{"model": "audio embedding model", "train_examples": 39062, "time_shift_ms": 50, "input": "waveform_16khz", "targets": ["instrument"], "num_classes": 13, "embedding_dim": 192, "wave_channels": 128, "residual_init": "zero_last", "optimizer": "adamw", "beta2": 0.98, "batch_size": 64, "epochs": 53.1, "warmup_steps": 1620}
Rows from block 2, named by matrix and row number. Rows with one number belong to one channel. Each number is 50 + 15 x the weight over the matrix's rms, rounded and kept within 0 to 99. All counts start at 0.
# filt: filter width-5 conv, dilation 4 (model.blocks.2.filt.weight, 128x128x5), inputs 0-25, a 5 kernel for each
# gate: gate width-5 conv, dilation 4 (model.blocks.2.gate.weight, 128x128x5), inputs 0-25, a 5 kernel for each
# out: residual pointwise conv (model.blocks.2.out.weight, 128x128x1, transposed), outputs 0-127
filt.83:26 25 33 33 03 52 34 57 53 42 53 49 78 48 62 49 44 61 60 73 51 62 73 56 55 76 45 53 50 34 25 52 32 45 68 44 62 53 44 41 31 24 49 40 18 35 62 47 48 58 63 49 30 50 87 49 55 49 64 80 58 56 53 98 86 54 50 69 70 32 49 61 66 67 83 51 61 60 63 66 56 51 49 76 76 12 51 21 52 66 61 62 37 65 63 75 82 77 77 74 48 45 44 37 31 52 69 62 57 77 34 41 40 60 54 56 44 56 56 61 51 56 50 39 51 32 35 37 56 35
filt.84:88 69 76 90 75 55 60 36 56 59 37 40 58 63 45 49 47 24 52 34 44 25 75 53 32 41 60 56 32 60 65 60 71 53 45 57 41 81 61 47 63 40 74 70 68 61 48 80 63 41 51 63 45 18 42 59 65 31 31 47 51 46 09 34 28 53 21 28 63 43 62 72 49 53 40 68 31 20 38 36 49 66 18 42 36 70 72 46 61 56 47 35 34 38 38 37 48 17 30 29 66 70 82 89 80 52 48 68 44 28 64 73 38 61 53 47 52 37 61 43 50 47 84 58 51 93 72 49 63 52
filt.85:48 60 58 72 37 30 45 61 33 53 23 55 43 29 68 22 44 55 41 67 59 64 36 50 62 51 58 62 55 32 68 47 36 82 61 66 70 42 73 36 62 65 34 48 50 63 59 34 82 61 59 21 56 40 39 54 09 51 47 48 51 34 41 52 65 29 64 42 36 43 40 34 49 69 61 51 62 31 53 52 44 26 61 44 61 64 43 39 82 73 43 26 54 43 47 42 48 59 47 36 50 62 66 59 36 60 47 39 66 64 36 34 49 48 66 30 52 52 12 82 64 70 50 55 48 48 23 48 64 22
filt.86:57 59 38 36 58 45 61 29 75 39 47 65 39 59 37 62 50 57 74 29 58 35 55 28 50 32 68 42 53 83 49 32 72 34 40 53 34 63 26 60 62 29 59 33 68 52 31 70 24 50 32 28 57 79 49 25 36 48 62 18 42 58 67 50 26 67 73 65 42 52 41 47 31 47 20 75 68 65 56 73 46 59 46 68 28 57 33 66 70 32 52 44 75 57 29 43 43 45 39 34 45 39 25 49 52 52 37 60 32 42 53 54 48 71 18 61 61 37 80 44 50 29 54 30 63 33 50 54 27 47
filt.87:57 71 47 67 44 80 09 49 60 52 56 14 74 55 51 57 14 55 58 58 36 43 57 47 38 77 55 32 39 56 35 69 57 54 55 23 79 56 45 42 36 50 56 68 41 27 67 57 49 46 72 61 17 31 55 66 63 37 34 56 58 34 46 51 53 45 20 51 56 47 70 64 64 33 65 51 65 62 58 62 74 33 51 55 52 34 57 49 45 59 44 36 36 39 58 70 59 66 62 49 42 47 34 48 39 40 70 55 41 45 57 26 52 59 56 65 01 63 60 44 32 75 56 44 42 45 85 59 73 61
filt.88:62 55 45 51 55 34 40 61 56 68 52 63 75 56 51 19 59 83 81 81 66 63 49 43 48 64 39 37 29 46 40 57 48 52 42 66 67 33 31 41 56 56 51 66 42 53 64 42 36 45 38 22 53 64 48 26 42 62 58 51 11 58 54 70 56 41 74 72 49 58 46 39 54 35 42 47 70 49 65 60 33 44 62 56 53 24 53 53 72 56 21 57 74 74 70 54 67 52 59 55 63 48 38 34 40 63 58 48 49 42 20 53 61 76 69 36 55 67 68 68 75 48 34 30 31 36 57 72 55 53
filt.89:51 29 16 18 27 33 52 24 45 36 42 68 52 54 68 46 66 61 61 43 52 60 73 76 70 46 58 22 44 68 47 49 71 32 53 63 47 61 53 60 36 23 44 48 43 52 57 70 37 57 48 45 80 64 50 38 77 76 52 51 48 77 77 60 44 54 60 51 55 46 43 74 50 46 54 75 66 45 49 54 30 67 58 42 47 32 59 60 31 37 44 62 77 79 22 58 88 61 58 55 61 35 33 58 60 60 69 90 64 69 35 51 47 39 23 18 61 61 66 42 48 40 60 64 65 56 41 52 16 46
filt.90:53 36 48 49 57 39 39 43 66 26 37 26 32 50 27 46 64 49 53 24 39 59 56 32 54 26 22 37 54 39 74 63 35 41 48 52 55 50 28 67 35 57 71 39 67 55 55 42 29 51 61 96 44 57 66 69 70 23 61 40 58 56 46 60 27 39 03 50 35 22 43 48 41 56 30 53 41 53 38 46 52 46 34 70 18 63 62 30 50 25 64 82 52 48 61 52 42 34 55 38 49 59 49 46 69 66 70 44 40 59 57 48 41 64 26 37 48 41 56 18 42 64 52 32 64 82 35 43 59 52
filt.91:49 33 54 47 47 84 72 19 63 70 70 37 22 66 62 61 65 37 54 47 43 24 44 60 43 60 56 60 36 60 15 32 66 53 58 28 25 64 47 33 43 22 52 61 31 20 27 65 48 45 22 63 79 39 45 49 57 66 56 80 55 53 45 51 58 75 35 22 57 48 66 47 50 54 68 57 51 45 23 23 42 55 38 50 72 37 40 63 56 62 51 73 56 44 59 48 43 56 46 68 44 39 59 59 51 24 30 73 58 39 61 60 35 50 60 64 54 21 57 64 34 29 61 64 30 48 47 66 47 64
filt.92:76 70 69 71 59 55 78 55 38 65 41 54 37 40 46 46 60 33 43 33 34 11 25 46 26 50 53 50 40 80 44 40 63 67 43 50 21 46 59 27 69 47 45 81 38 44 27 45 55 36 31 31 68 49 44 20 36 46 28 36 32 49 48 35 39 61 74 47 61 43 06 16 35 06 50 47 52 51 25 23 29 65 60 34 64 58 67 62 66 24 42 57 48 52 42 24 37 41 30 44 49 52 48 70 50 21 09 42 42 34 48 74 57 44 44 38 69 47 46 41 43 23 42 49 41 74 62 81 60 47
filt.93:70 57 50 26 49 39 33 55 58 46 39 56 48 53 41 18 45 54 60 32 40 59 40 41 40 62 33 44 37 35 50 70 53 60 76 65 64 40 35 52 51 64 50 35 43 55 66 41 45 62 24 38 43 45 58 28 64 45 53 62 15 57 41 66 48 44 55 47 48 21 42 51 54 52 60 53 30 37 48 26 33 41 55 67 51 24 56 51 55 63 22 49 58 52 56 45 45 41 64 45 47 50 42 29 32 38 56 36 54 59 34 51 56 73 59 20 53 52 55 33 59 53 38 40 56 56 57 52 49 75
filt.94:55 51 54 33 41 31 66 51 75 34 46 61 48 84 26 26 49 33 69 37 74 49 34 51 50 25 50 45 29 41 61 39 49 47 51 72 47 39 17 55 88 50 42 29 66 61 41 44 37 49 40 30 51 63 56 41 46 66 79 51 34 45 62 65 52 52 65 60 37 39 25 36 33 61 37 27 43 41 29 44 17 49 57 86 33 38 52 61 51 43 71 67 66 67 72 30 39 41 46 39 52 60 34 32 41 62 41 47 51 51 29 55 64 83 38 34 60 47 87 38 74 42 26 25 62 51 44 73 46 51
filt.95:43 35 43 47 32 55 59 59 42 58 69 58 56 47 63 60 76 68 60 63 71 63 57 52 60 60 46 61 48 55 42 40 17 78 50 52 45 39 53 51 44 54 55 32 34 54 43 28 66 53 48 45 64 67 63 44 42 45 56 60 52 77 53 68 75 51 81 49 42 61 58 32 39 51 69 59 67 65 60 62 45 63 47 66 62 56 49 39 77 66 40 57 53 50 49 53 54 57 54 80 59 52 58 48 41 61 55 56 65 65 46 51 38 55 51 61 90 54 46 75 52 50 49 42 45 29 26 25 61 35
filt.96:50 63 71 56 50 49 51 42 60 32 49 41 33 50 51 61 24 14 49 41 64 50 45 26 53 47 73 77 66 42 44 29 55 51 79 55 57 61 46 83 64 63 52 36 52 47 41 51 46 89 32 40 36 51 40 28 25 31 55 48 51 12 33 43 33 59 55 64 38 50 33 30 46 58 65 40 28 64 42 41 42 27 39 65 34 42 24 40 43 57 51 37 31 26 50 41 28 38 56 50 62 77 54 49 51 43 31 44 41 64 42 24 32 52 31 65 30 33 61 40 63 63 60 49 74 32 46 72 54 44
filt.97:24 50 40 38 14 46 21 40 40 46 35 28 37 33 46 40 28 51 42 71 52 50 61 64 63 49 57 54 52 10 44 53 53 67 57 41 83 52 61 43 38 43 49 49 47 34 64 56 70 54 73 54 67 67 85 67 42 66 72 90 63 49 67 75 88 46 53 58 43 39 46 27 48 61 64 48 72 44 52 42 57 32 47 58 61 46 47 50 79 91 64 55 66 47 81 65 63 58 70 67 51 55 43 45 41 54 58 66 69 67 41 25 39 50 57 44 22 39 29 57 43 63 55 53 47 42 40 49 57 44
filt.98:65 65 75 70 68 51 76 46 30 59 49 78 45 56 76 47 64 22 29 58 28 22 32 63 48 47 39 73 48 36 49 45 47 69 58 44 15 53 71 43 62 53 66 74 55 37 30 44 66 48 41 39 62 20 41 54 54 43 34 56 46 44 22 28 36 46 63 36 64 50 46 53 31 54 57 40 40 38 39 20 43 74 54 28 65 47 56 38 55 60 43 33 29 30 34 36 27 28 44 26 54 61 75 67 79 34 25 41 60 53 61 89 48 41 64 39 79 43 44 79 47 21 57 67 52 79 67 65 63 37
filt.99:63 66 71 71 63 61 53 57 44 70 39 47 60 52 57 34 27 39 34 60 46 42 49 46 40 50 45 50 36 36 52 72 38 77 65 48 50 57 55 41 53 49 58 55 57 47 60 45 69 50 58 49 27 37 39 53 49 27 57 52 41 35 31 58 62 31 30 37 56 49 54 58 47 60 42 23 18 26 27 35 59 63 40 65 67 61 56 17 65 66 45 41 27 40 43 28 27 24 39 23 58 56 54 15 31 40 42 35 52 44 59 54 39 71 71 56 52 45 50 59 59 63 60 51 44 43 52 60 99 69
filt.100:55 61 66 46 60 53 76 59 75 43 56 62 20 71 47 65 40 40 59 48 47 33 39 35 62 40 74 89 54 68 41 36 27 52 53 50 37 50 26 70 54 36 59 29 63 43 34 43 37 63 45 33 56 45 48 46 47 31 62 41 42 48 16 56 25 57 67 47 57 35 53 54 41 66 60 58 83 59 66 24 51 64 24 85 43 55 53 34 75 46 39 20 33 26 23 54 51 19 50 48 56 46 72 56 93 44 32 33 41 62 54 64 30 77 33 55 54 18 71 50 50 36 51 27 78 45 52 57 41 32
gate.83:66 48 59 58 57 34 67 19 57 76 32 51 18 56 71 24 36 36 45 54 58 52 65 66 47 55 86 23 50 60 46 44 77 48 30 67 39 76 56 39 64 33 65 62 52 53 47 85 48 33 45 37 65 34 22 39 40 54 34 39 29 49 53 41 40 56 53 37 61 75 49 58 54 49 49 36 47 61 53 50 22 60 35 43 55 48 34 76 35 51 35 23 51 36 37 43 44 40 42 39 83 65 57 64 59 45 45 83 45 28 36 45 43 48 58 28 46 37 53 81 63 51 69 60 36 42 41 50 38 21
gate.84:58 64 53 71 48 62 41 34 48 72 27 55 51 57 82 44 41 49 54 81 43 74 75 69 46 69 54 42 38 41 28 65 58 54 38 48 77 66 63 30 43 51 61 79 32 38 77 72 68 37 59 30 40 36 38 52 33 46 46 54 44 34 52 53 70 31 42 53 62 73 50 79 63 42 59 54 71 53 50 65 42 31 35 36 69 45 56 64 67 47 43 24 51 48 48 35 54 33 37 31 75 56 33 72 35 48 66 73 71 37 37 33 46 55 67 47 40 45 55 78 57 75 60 66 33 41 48 34 46 39
gate.85:30 31 34 48 39 57 36 52 65 55 38 50 28 51 22 57 60 47 51 41 36 51 62 46 58 53 34 78 54 63 52 47 27 50 44 36 47 51 45 50 26 49 66 36 55 46 53 46 54 52 66 84 63 54 66 76 69 31 58 55 85 69 42 78 53 59 48 62 80 63 67 50 37 53 44 65 71 71 83 45 71 52 28 68 53 59 56 25 69 53 66 75 52 53 64 66 64 45 58 54 28 34 39 38 55 59 61 43 49 59 58 46 26 58 40 43 64 38 70 51 25 55 58 35 49 59 37 31 41 50
gate.86:53 44 57 72 41 92 53 61 47 51 70 12 25 27 23 70 45 36 19 22 15 18 33 41 37 41 73 64 71 77 38 40 49 40 58 11 39 43 58 50 29 33 49 58 28 26 36 47 44 54 53 74 65 50 66 73 51 47 42 64 66 48 42 30 60 66 34 42 74 48 56 49 45 36 63 47 63 65 44 58 79 49 50 41 68 68 54 58 37 44 48 52 35 48 29 54 42 45 36 59 52 46 36 76 38 25 36 31 29 44 97 51 59 39 46 76 39 40 27 23 02 39 42 54 46 66 57 43 59 55
gate.87:43 25 30 38 46 25 59 68 56 58 41 56 50 38 67 36 62 55 45 51 69 67 51 57 62 36 53 63 73 54 89 42 41 33 46 73 51 43 53 48 48 59 36 58 57 90 56 48 51 47 50 45 65 57 52 58 47 53 36 48 63 60 67 48 51 37 43 58 57 91 62 61 56 39 31 62 59 76 78 69 52 51 69 45 43 69 44 61 39 50 50 40 50 42 65 61 59 54 52 49 27 24 33 42 50 88 51 41 48 40 40 48 56 43 46 36 58 65 47 70 70 57 39 55 40 49 33 40 30 35
gate.88:17 45 37 48 34 53 35 49 66 36 44 12 59 62 35 69 39 38 52 42 46 63 76 58 50 29 54 51 64 65 52 55 53 22 55 30 66 65 50 58 41 55 57 53 33 49 64 65 34 53 90 68 51 27 49 88 55 50 38 47 88 59 56 58 65 41 46 70 87 45 45 53 59 52 65 61 70 60 76 72 72 37 52 51 56 70 52 50 24 49 96 64 66 57 57 67 64 70 61 79 27 54 51 46 37 69 64 63 41 65 67 38 46 44 38 70 23 52 58 37 40 65 65 44 56 50 42 32 35 57
gate.89:58 35 43 63 38 50 41 53 64 65 44 40 46 42 51 45 47 53 47 69 43 63 58 26 18 37 33 44 52 48 85 70 52 51 36 52 55 56 33 20 57 67 68 42 41 69 63 48 38 15 79 53 50 34 80 80 54 40 53 60 66 49 43 67 50 33 34 35 76 16 47 53 30 33 35 35 23 29 54 39 73 53 40 62 67 78 77 52 63 41 64 52 58 63 66 49 38 34 46 35 43 60 64 23 60 57 65 48 36 34 66 51 44 73 70 66 54 54 47 74 53 66 66 22 38 59 34 29 86 36
gate.90:60 54 47 60 53 53 68 50 74 86 51 54 43 55 47 45 56 49 45 55 44 43 55 39 12 30 42 49 61 67 59 56 30 46 13 43 37 53 38 09 70 46 82 48 25 52 46 44 47 08 49 58 48 32 50 59 62 43 55 55 55 54 43 63 44 45 53 45 73 48 47 54 53 54 57 43 52 46 68 61 54 70 35 64 63 50 55 39 68 47 66 51 51 41 45 40 61 39 44 47 41 55 48 30 44 49 46 39 28 20 66 68 48 71 69 48 64 43 56 63 52 41 52 21 19 68 57 43 55 40
gate.91:50 41 31 48 57 37 48 36 57 53 29 55 35 27 51 42 52 63 38 42 48 74 52 34 29 53 26 30 77 61 80 77 53 20 43 58 62 42 41 40 32 61 64 55 28 81 80 44 32 34 76 46 82 58 43 78 55 73 47 64 63 64 69 39 54 33 44 54 55 61 87 77 46 60 65 60 53 42 69 56 63 42 52 37 55 67 62 62 37 40 38 42 59 44 50 68 60 49 48 65 40 35 57 54 52 76 79 56 34 44 49 51 51 33 64 21 39 40 24 39 51 60 52 49 27 64 62 57 35 70
gate.92:51 69 48 45 47 86 55 34 69 44 62 65 44 40 43 66 45 49 36 13 38 37 62 21 57 61 68 29 88 71 33 58 71 35 63 22 45 62 31 66 31 41 79 31 49 31 54 64 31 60 38 34 59 65 39 60 57 63 58 37 61 53 52 51 37 54 42 50 40 35 50 65 32 46 38 42 53 37 53 47 67 59 38 70 43 57 49 65 47 35 79 55 53 48 41 38 45 37 46 39 32 34 45 42 44 21 50 51 29 55 70 63 43 52 30 87 48 41 46 38 18 40 67 43 71 43 83 69 63 46
gate.93:10 01 13 41 29 30 54 30 49 58 42 68 18 40 32 55 82 56 53 61 73 59 55 52 46 34 45 50 68 59 57 51 39 34 34 66 44 55 53 47 56 20 50 34 12 71 59 50 46 47 53 58 93 59 59 57 77 55 57 69 71 85 58 56 72 53 57 33 67 41 60 70 23 46 81 76 74 75 64 73 31 80 33 45 53 45 50 35 42 44 61 62 71 71 63 78 83 69 69 82 15 27 40 48 35 71 65 55 46 59 45 64 28 36 53 38 65 31 47 38 58 38 48 36 34 39 34 25 36 59
gate.94:47 66 40 61 26 36 41 83 36 54 39 56 93 34 41 35 33 77 36 53 59 59 49 39 53 49 41 39 39 38 39 55 30 81 58 59 66 17 58 38 54 63 39 36 42 47 58 24 57 48 40 32 36 53 63 41 29 49 61 77 40 43 60 54 57 39 68 51 31 06 52 42 55 43 60 40 49 34 32 12 34 38 75 53 65 30 40 18 46 57 44 51 54 70 73 51 36 45 46 53 44 64 39 37 37 50 56 42 56 65 32 49 71 50 63 34 41 90 28 65 61 57 29 48 59 46 62 35 79 27
gate.95:65 65 58 53 61 67 54 30 82 56 33 53 34 60 34 37 32 30 67 37 24 31 52 32 12 67 64 39 59 63 42 62 55 15 53 53 49 75 19 41 43 44 85 50 37 38 53 66 16 46 40 42 32 42 67 29 37 35 36 48 34 35 25 29 41 58 49 52 53 41 38 43 36 35 33 61 59 54 61 65 47 58 10 44 53 28 44 56 44 48 36 35 57 39 44 28 36 15 26 30 58 32 61 53 37 18 30 39 08 26 48 53 33 62 57 27 40 15 52 42 44 46 67 27 34 57 69 70 46 81
gate.96:48 59 58 77 76 59 56 68 30 47 24 38 58 13 55 51 39 57 13 40 13 30 49 31 50 71 80 57 73 62 20 38 21 49 54 33 45 41 72 60 32 35 57 47 57 21 41 28 53 56 71 44 43 67 25 71 42 44 34 20 55 42 51 36 22 31 39 58 42 47 53 51 49 25 46 63 57 76 62 47 43 49 50 29 38 42 31 50 39 41 66 40 34 47 11 38 31 39 45 37 40 39 51 63 68 21 35 39 38 43 56 44 56 32 36 37 32 63 13 31 27 37 45 56 57 55 52 29 68 61
gate.97:53 55 49 60 51 59 46 86 84 35 80 34 85 59 48 55 34 85 71 40 50 62 50 20 51 44 41 36 48 34 61 67 45 45 73 40 69 25 17 54 46 80 57 27 63 56 66 40 35 63 44 48 23 56 40 52 40 38 62 53 42 40 57 73 57 38 47 81 44 40 58 26 32 57 37 31 36 47 50 53 71 44 67 87 45 45 68 53 50 56 22 39 42 46 52 47 37 27 52 44 59 54 50 52 54 52 54 32 43 62 62 46 76 88 52 66 43 82 75 48 50 61 25 17 51 46 52 52 59 64
gate.98:36 35 20 26 20 51 64 58 64 35 71 57 53 42 53 40 59 77 50 50 66 58 54 63 94 63 46 51 78 57 34 45 57 50 75 53 46 40 42 69 41 37 40 31 49 51 50 57 58 92 19 40 64 64 56 51 56 66 70 69 52 67 71 74 72 84 66 67 48 54 66 57 51 64 84 63 78 65 59 75 48 54 55 58 54 40 49 74 54 70 34 70 64 62 63 80 66 73 64 76 44 34 21 20 28 53 48 55 68 96 48 56 52 40 39 49 55 51 40 33 46 41 31 48 66 40 56 46 51 32
gate.99:64 44 50 59 49 56 48 38 47 59 26 54 16 53 42 40 45 24 55 51 33 59 65 61 37 74 51 67 45 59 53 58 38 68 34 52 56 78 58 51 24 42 64 59 55 54 59 61 69 39 70 64 51 32 42 60 57 28 50 33 61 49 29 67 40 33 29 47 88 76 57 62 42 40 26 55 49 51 45 57 62 56 12 52 40 49 65 36 76 49 53 35 38 64 63 70 54 51 53 40 45 57 55 50 54 48 64 53 53 16 51 50 00 49 48 31 57 16 55 54 49 59 76 46 40 44 44 38 34 35
gate.100:27 52 47 59 59 26 68 60 34 63 15 57 45 08 60 51 60 51 18 63 72 57 40 64 48 27 44 55 58 45 74 29 36 57 47 70 48 39 83 49 65 67 41 70 31 82 47 40 71 53 81 49 56 54 39 73 39 68 26 51 67 41 49 31 44 20 61 43 38 48 47 64 57 34 62 43 66 45 60 48 42 42 62 16 57 81 48 54 37 53 63 42 35 30 43 38 47 56 38 49 50 60 51 75 67 79 42 41 49 47 51 52 59 20 60 38 53 57 15 76 66 52 41 72 47 35 37 45 50 61
out.83:43 68 68 51 65 46 09 21 62 29 49 26 52 26 71 54 38 27 64 48 43 54 58 35 40 47 32 50 79 61 65 60 47 40 63 33 54 54 64 83 67 23 81 38 84 16 56 33 49 52 32 77 67 31 26 51 34 57 55 66 74 33 27 54 32 47 65 62 19 34 44 66 31 40 46 58 52 70 39 41 78 31 62 19 52 29 51 50 49 61 68 50 31 38 48 18 87 49 48 40 43 42 57 37 75 41 38 56 48 50 49 62 43 56 60 65 27 72 14 56 65 30 46 35 42 28 55 37
out.84:61 74 52 71 49 36 76 47 28 72 50 62 42 42 87 50 64 70 38 64 69 75 60 47 63 52 44 37 31 66 67 39 55 51 54 53 61 42 31 46 34 68 45 62 53 46 93 56 72 78 62 58 49 66 36 64 64 73 81 51 43 32 35 27 33 57 61 33 46 40 62 56 44 39 47 61 57 44 37 67 37 70 75 50 55 58 69 50 44 39 76 90 44 40 55 54 44 49 57 58 57 69 23 58 40 30 59 48 36 65 72 58 58 54 52 35 53 42 61 44 43 55 59 52 40 42 52 35
out.85:52 63 46 38 71 73 50 49 46 51 56 49 58 23 67 30 66 32 42 68 59 75 48 56 54 14 28 59 26 54 63 54 51 23 71 28 57 71 25 64 66 36 25 32 42 43 61 75 53 83 31 79 45 49 35 82 37 59 51 15 61 46 04 64 32 59 32 37 33 70 40 48 29 31 78 67 46 61 54 28 47 65 46 18 56 53 18 26 76 50 47 83 29 47 47 41 80 49 50 66 57 52 25 38 49 16 00 36 25 68 57 66 41 56 65 44 52 81 27 56 58 41 59 46 66 53 54 54
out.86:71 40 42 35 46 28 69 63 62 58 45 61 31 76 34 64 39 57 34 56 33 38 49 46 45 67 61 62 40 44 41 42 58 62 65 69 38 61 48 29 49 65 51 56 53 40 48 46 39 60 65 31 47 52 50 41 57 54 79 54 33 59 55 68 50 67 55 45 61 25 38 38 41 88 31 59 37 31 53 64 50 46 43 72 46 59 76 56 33 68 37 18 54 48 61 57 34 58 46 33 36 48 62 99 45 71 79 56 51 55 66 43 36 67 45 49 30 17 96 59 55 77 39 77 59 66 50 33
out.87:49 73 60 47 64 34 52 44 57 47 42 56 88 83 68 61 28 66 63 58 45 49 77 61 29 75 68 56 68 92 78 41 47 44 35 31 82 33 59 65 59 09 71 58 69 41 45 32 51 43 48 36 72 22 36 53 29 75 59 73 41 32 46 38 18 27 37 65 57 30 36 64 21 69 39 34 46 36 60 39 53 40 31 33 89 39 72 40 39 42 65 35 40 27 84 71 50 40 46 56 53 56 99 58 89 43 39 32 37 62 56 39 27 59 53 59 53 34 66 66 37 74 45 28 24 22 70 60
out.88:39 36 52 59 61 43 44 64 55 64 52 47 50 21 59 33 28 42 57 37 53 71 34 36 80 34 41 55 56 34 37 56 49 42 47 46 39 64 59 59 51 61 45 55 50 61 75 91 66 46 27 58 42 53 61 39 80 32 44 47 79 63 50 50 79 50 52 38 38 58 59 60 73 31 55 66 57 74 44 54 57 50 62 29 48 47 53 43 75 60 59 73 46 62 18 31 62 38 52 58 74 63 33 17 39 38 67 43 67 50 22 57 56 43 41 53 44 83 32 38 61 51 39 47 57 56 26 50
out.89:24 35 37 63 50 27 64 34 55 67 61 85 28 17 71 40 48 65 34 49 37 60 46 41 59 21 40 67 56 71 58 56 54 39 49 41 64 41 64 47 39 66 47 48 37 67 82 47 58 62 53 38 46 36 51 61 75 50 56 62 69 27 56 31 58 77 43 49 51 86 45 32 61 36 44 57 52 50 65 58 48 50 69 36 56 82 43 44 56 57 86 75 49 59 29 55 68 42 31 31 32 68 77 13 50 57 54 27 49 66 35 64 72 45 35 34 61 58 51 41 54 55 56 40 63 79 31 43
out.90:48 40 37 70 71 39 48 54 96 66 28 27 20 44 46 49 00 45 68 08 51 38 37 35 63 16 45 48 76 56 46 61 42 59 18 64 47 22 69 24 34 64 78 50 90 66 75 23 55 22 28 27 63 40 62 19 68 41 46 82 68 40 76 30 73 91 40 08 57 59 57 51 67 24 47 47 54 43 62 91 80 22 41 79 27 76 64 62 30 75 54 38 36 55 33 48 23 36 63 03 40 51 48 57 39 58 51 33 90 55 36 48 63 48 41 52 29 65 37 42 41 32 30 33 30 49 29 49
out.91:53 62 68 53 46 48 64 63 39 62 52 51 70 69 46 66 71 56 34 53 60 65 59 73 47 77 84 49 45 42 49 40 53 52 62 65 56 57 45 74 50 61 52 72 34 59 42 67 57 45 62 54 68 62 60 52 60 51 69 45 33 43 61 38 57 27 54 60 44 42 78 45 45 66 51 52 61 45 43 39 45 76 42 35 54 53 62 53 58 45 34 48 51 49 67 57 33 49 53 81 81 59 42 56 27 38 72 73 30 62 59 48 66 52 54 46 59 58 77 43 33 57 49 48 48 58 56 52
out.92:62 71 62 56 29 54 37 27 50 24 59 60 17 48 33 46 68 52 31 55 61 35 55 53 33 67 50 46 50 60 68 46 52 61 56 52 54 64 59 68 57 37 66 47 42 49 31 23 43 46 68 58 42 58 30 54 40 48 53 68 25 50 58 69 39 51 63 65 55 47 34 61 53 70 60 45 46 36 50 54 53 52 59 57 46 32 50 38 49 37 35 31 63 38 68 56 43 71 41 53 54 46 54 69 62 40 61 53 52 39 49 56 32 44 56 66 42 27 54 35 58 59 59 62 56 39 64 42
out.93:34 71 51 64 57 44 38 37 57 47 66 68 68 24 82 44 50 46 76 60 43 60 54 41 49 58 59 58 77 86 65 55 43 56 72 44 64 49 56 75 53 34 62 42 58 43 70 39 68 70 64 52 47 28 59 57 37 77 52 69 58 74 41 43 21 52 54 64 59 51 25 46 52 30 48 47 47 60 31 54 50 61 58 22 79 51 80 38 39 44 77 86 46 24 57 64 78 38 58 58 75 59 63 40 89 69 37 31 20 58 33 51 62 44 42 57 62 61 48 72 49 37 59 46 25 29 58 51
out.94:59 18 10 34 18 61 49 53 49 48 69 45 19 48 23 54 06 34 56 26 55 33 37 24 35 61 24 64 30 48 13 44 31 80 47 57 18 41 38 29 32 83 51 20 45 41 40 21 38 47 50 06 48 61 45 18 45 41 62 61 22 46 59 47 60 61 74 27 76 49 52 47 57 62 25 30 45 19 47 62 09 46 50 56 14 68 39 44 48 24 30 32 86 25 30 76 27 60 15 36 45 56 52 68 34 49 62 43 77 34 23 36 33 69 09 39 06 08 43 31 49 30 24 63 33 36 09 29
out.95:47 40 42 35 49 85 32 40 42 41 57 46 50 44 43 52 49 34 52 61 50 50 34 38 42 42 19 57 21 39 38 49 50 70 53 60 37 56 53 57 63 41 32 30 42 27 44 37 53 57 35 61 30 65 41 54 41 47 76 40 39 64 21 65 50 73 42 29 63 44 57 59 48 70 62 45 46 48 38 24 57 52 58 22 30 48 30 51 65 53 26 63 52 48 45 36 42 55 39 43 50 38 53 64 24 26 67 39 47 40 45 44 40 57 49 62 40 47 25 43 46 13 43 62 51 44 54 54
out.96:54 55 69 47 67 47 64 28 40 63 37 64 54 64 50 48 62 65 43 70 32 51 65 64 22 61 53 51 63 93 64 45 45 53 54 43 85 50 44 57 42 40 62 40 48 41 54 19 70 78 43 48 31 27 40 65 39 69 70 53 55 43 49 44 31 48 53 44 70 73 21 33 48 69 42 47 67 42 34 45 45 54 58 42 69 70 57 53 62 52 54 49 62 32 43 60 29 40 67 51 14 55 82 39 60 72 54 29 32 61 60 57 41 68 49 37 48 41 75 61 59 63 63 56 37 41 66 35
out.97:65 79 68 47 56 65 44 58 67 52 36 23 42 59 42 39 36 59 49 45 62 30 56 66 52 32 64 20 51 49 64 70 38 32 46 47 59 49 65 64 43 41 63 50 71 40 42 37 62 45 38 67 65 30 39 52 26 59 39 56 50 62 49 46 45 52 55 55 43 61 55 73 41 57 50 47 78 53 56 55 69 50 56 86 60 36 39 57 43 52 65 37 46 46 58 24 34 51 70 44 45 31 38 69 65 80 31 58 39 43 67 63 39 35 74 65 41 52 46 63 28 34 47 67 34 26 77 64
out.98:63 39 29 19 53 66 58 48 67 55 50 66 41 47 21 29 53 36 48 56 60 64 26 34 47 42 27 43 24 33 25 45 37 42 20 55 29 67 24 34 49 15 61 45 43 36 53 28 36 59 34 43 29 63 46 50 42 56 65 60 30 44 22 43 51 70 38 09 77 32 77 65 43 59 78 34 57 33 39 61 50 51 33 61 16 87 41 57 64 40 19 63 52 54 13 51 42 75 17 23 31 43 50 50 18 26 61 45 44 57 54 40 33 71 26 39 49 35 32 19 38 30 43 55 43 40 25 45
out.99:54 60 59 60 56 60 39 53 58 46 47 37 47 56 51 52 40 34 56 48 47 44 48 54 61 40 42 42 45 33 57 51 52 51 52 46 53 46 57 66 66 70 44 41 53 44 52 60 55 48 29 63 46 58 51 51 47 49 32 31 72 65 54 55 59 51 56 54 44 76 50 57 69 41 56 65 41 75 43 56 71 40 63 46 47 40 40 45 39 73 55 49 42 57 48 26 44 38 79 62 72 43 30 42 43 48 41 68 59 35 53 52 61 43 75 44 54 51 39 31 63 39 61 52 71 49 63 69
out.100:50 24 50 35 60 59 45 30 55 51 43 78 28 49 77 54 28 53 40 62 48 57 36 33 23 77 30 84 55 53 39 55 42 55 38 34 20 49 44 44 36 47 54 34 58 25 58 13 44 65 53 34 45 47 27 47 25 65 56 74 49 19 37 53 47 80 61 50 74 40 40 47 21 38 57 53 69 24 37 66 57 32 45 58 38 79 39 49 45 58 47 68 54 35 18 47 66 66 41 38 16 45 56 53 50 66 54 44 42 52 51 47 27 76 16 41 43 19 41 36 58 46 34 55 52 33 12 42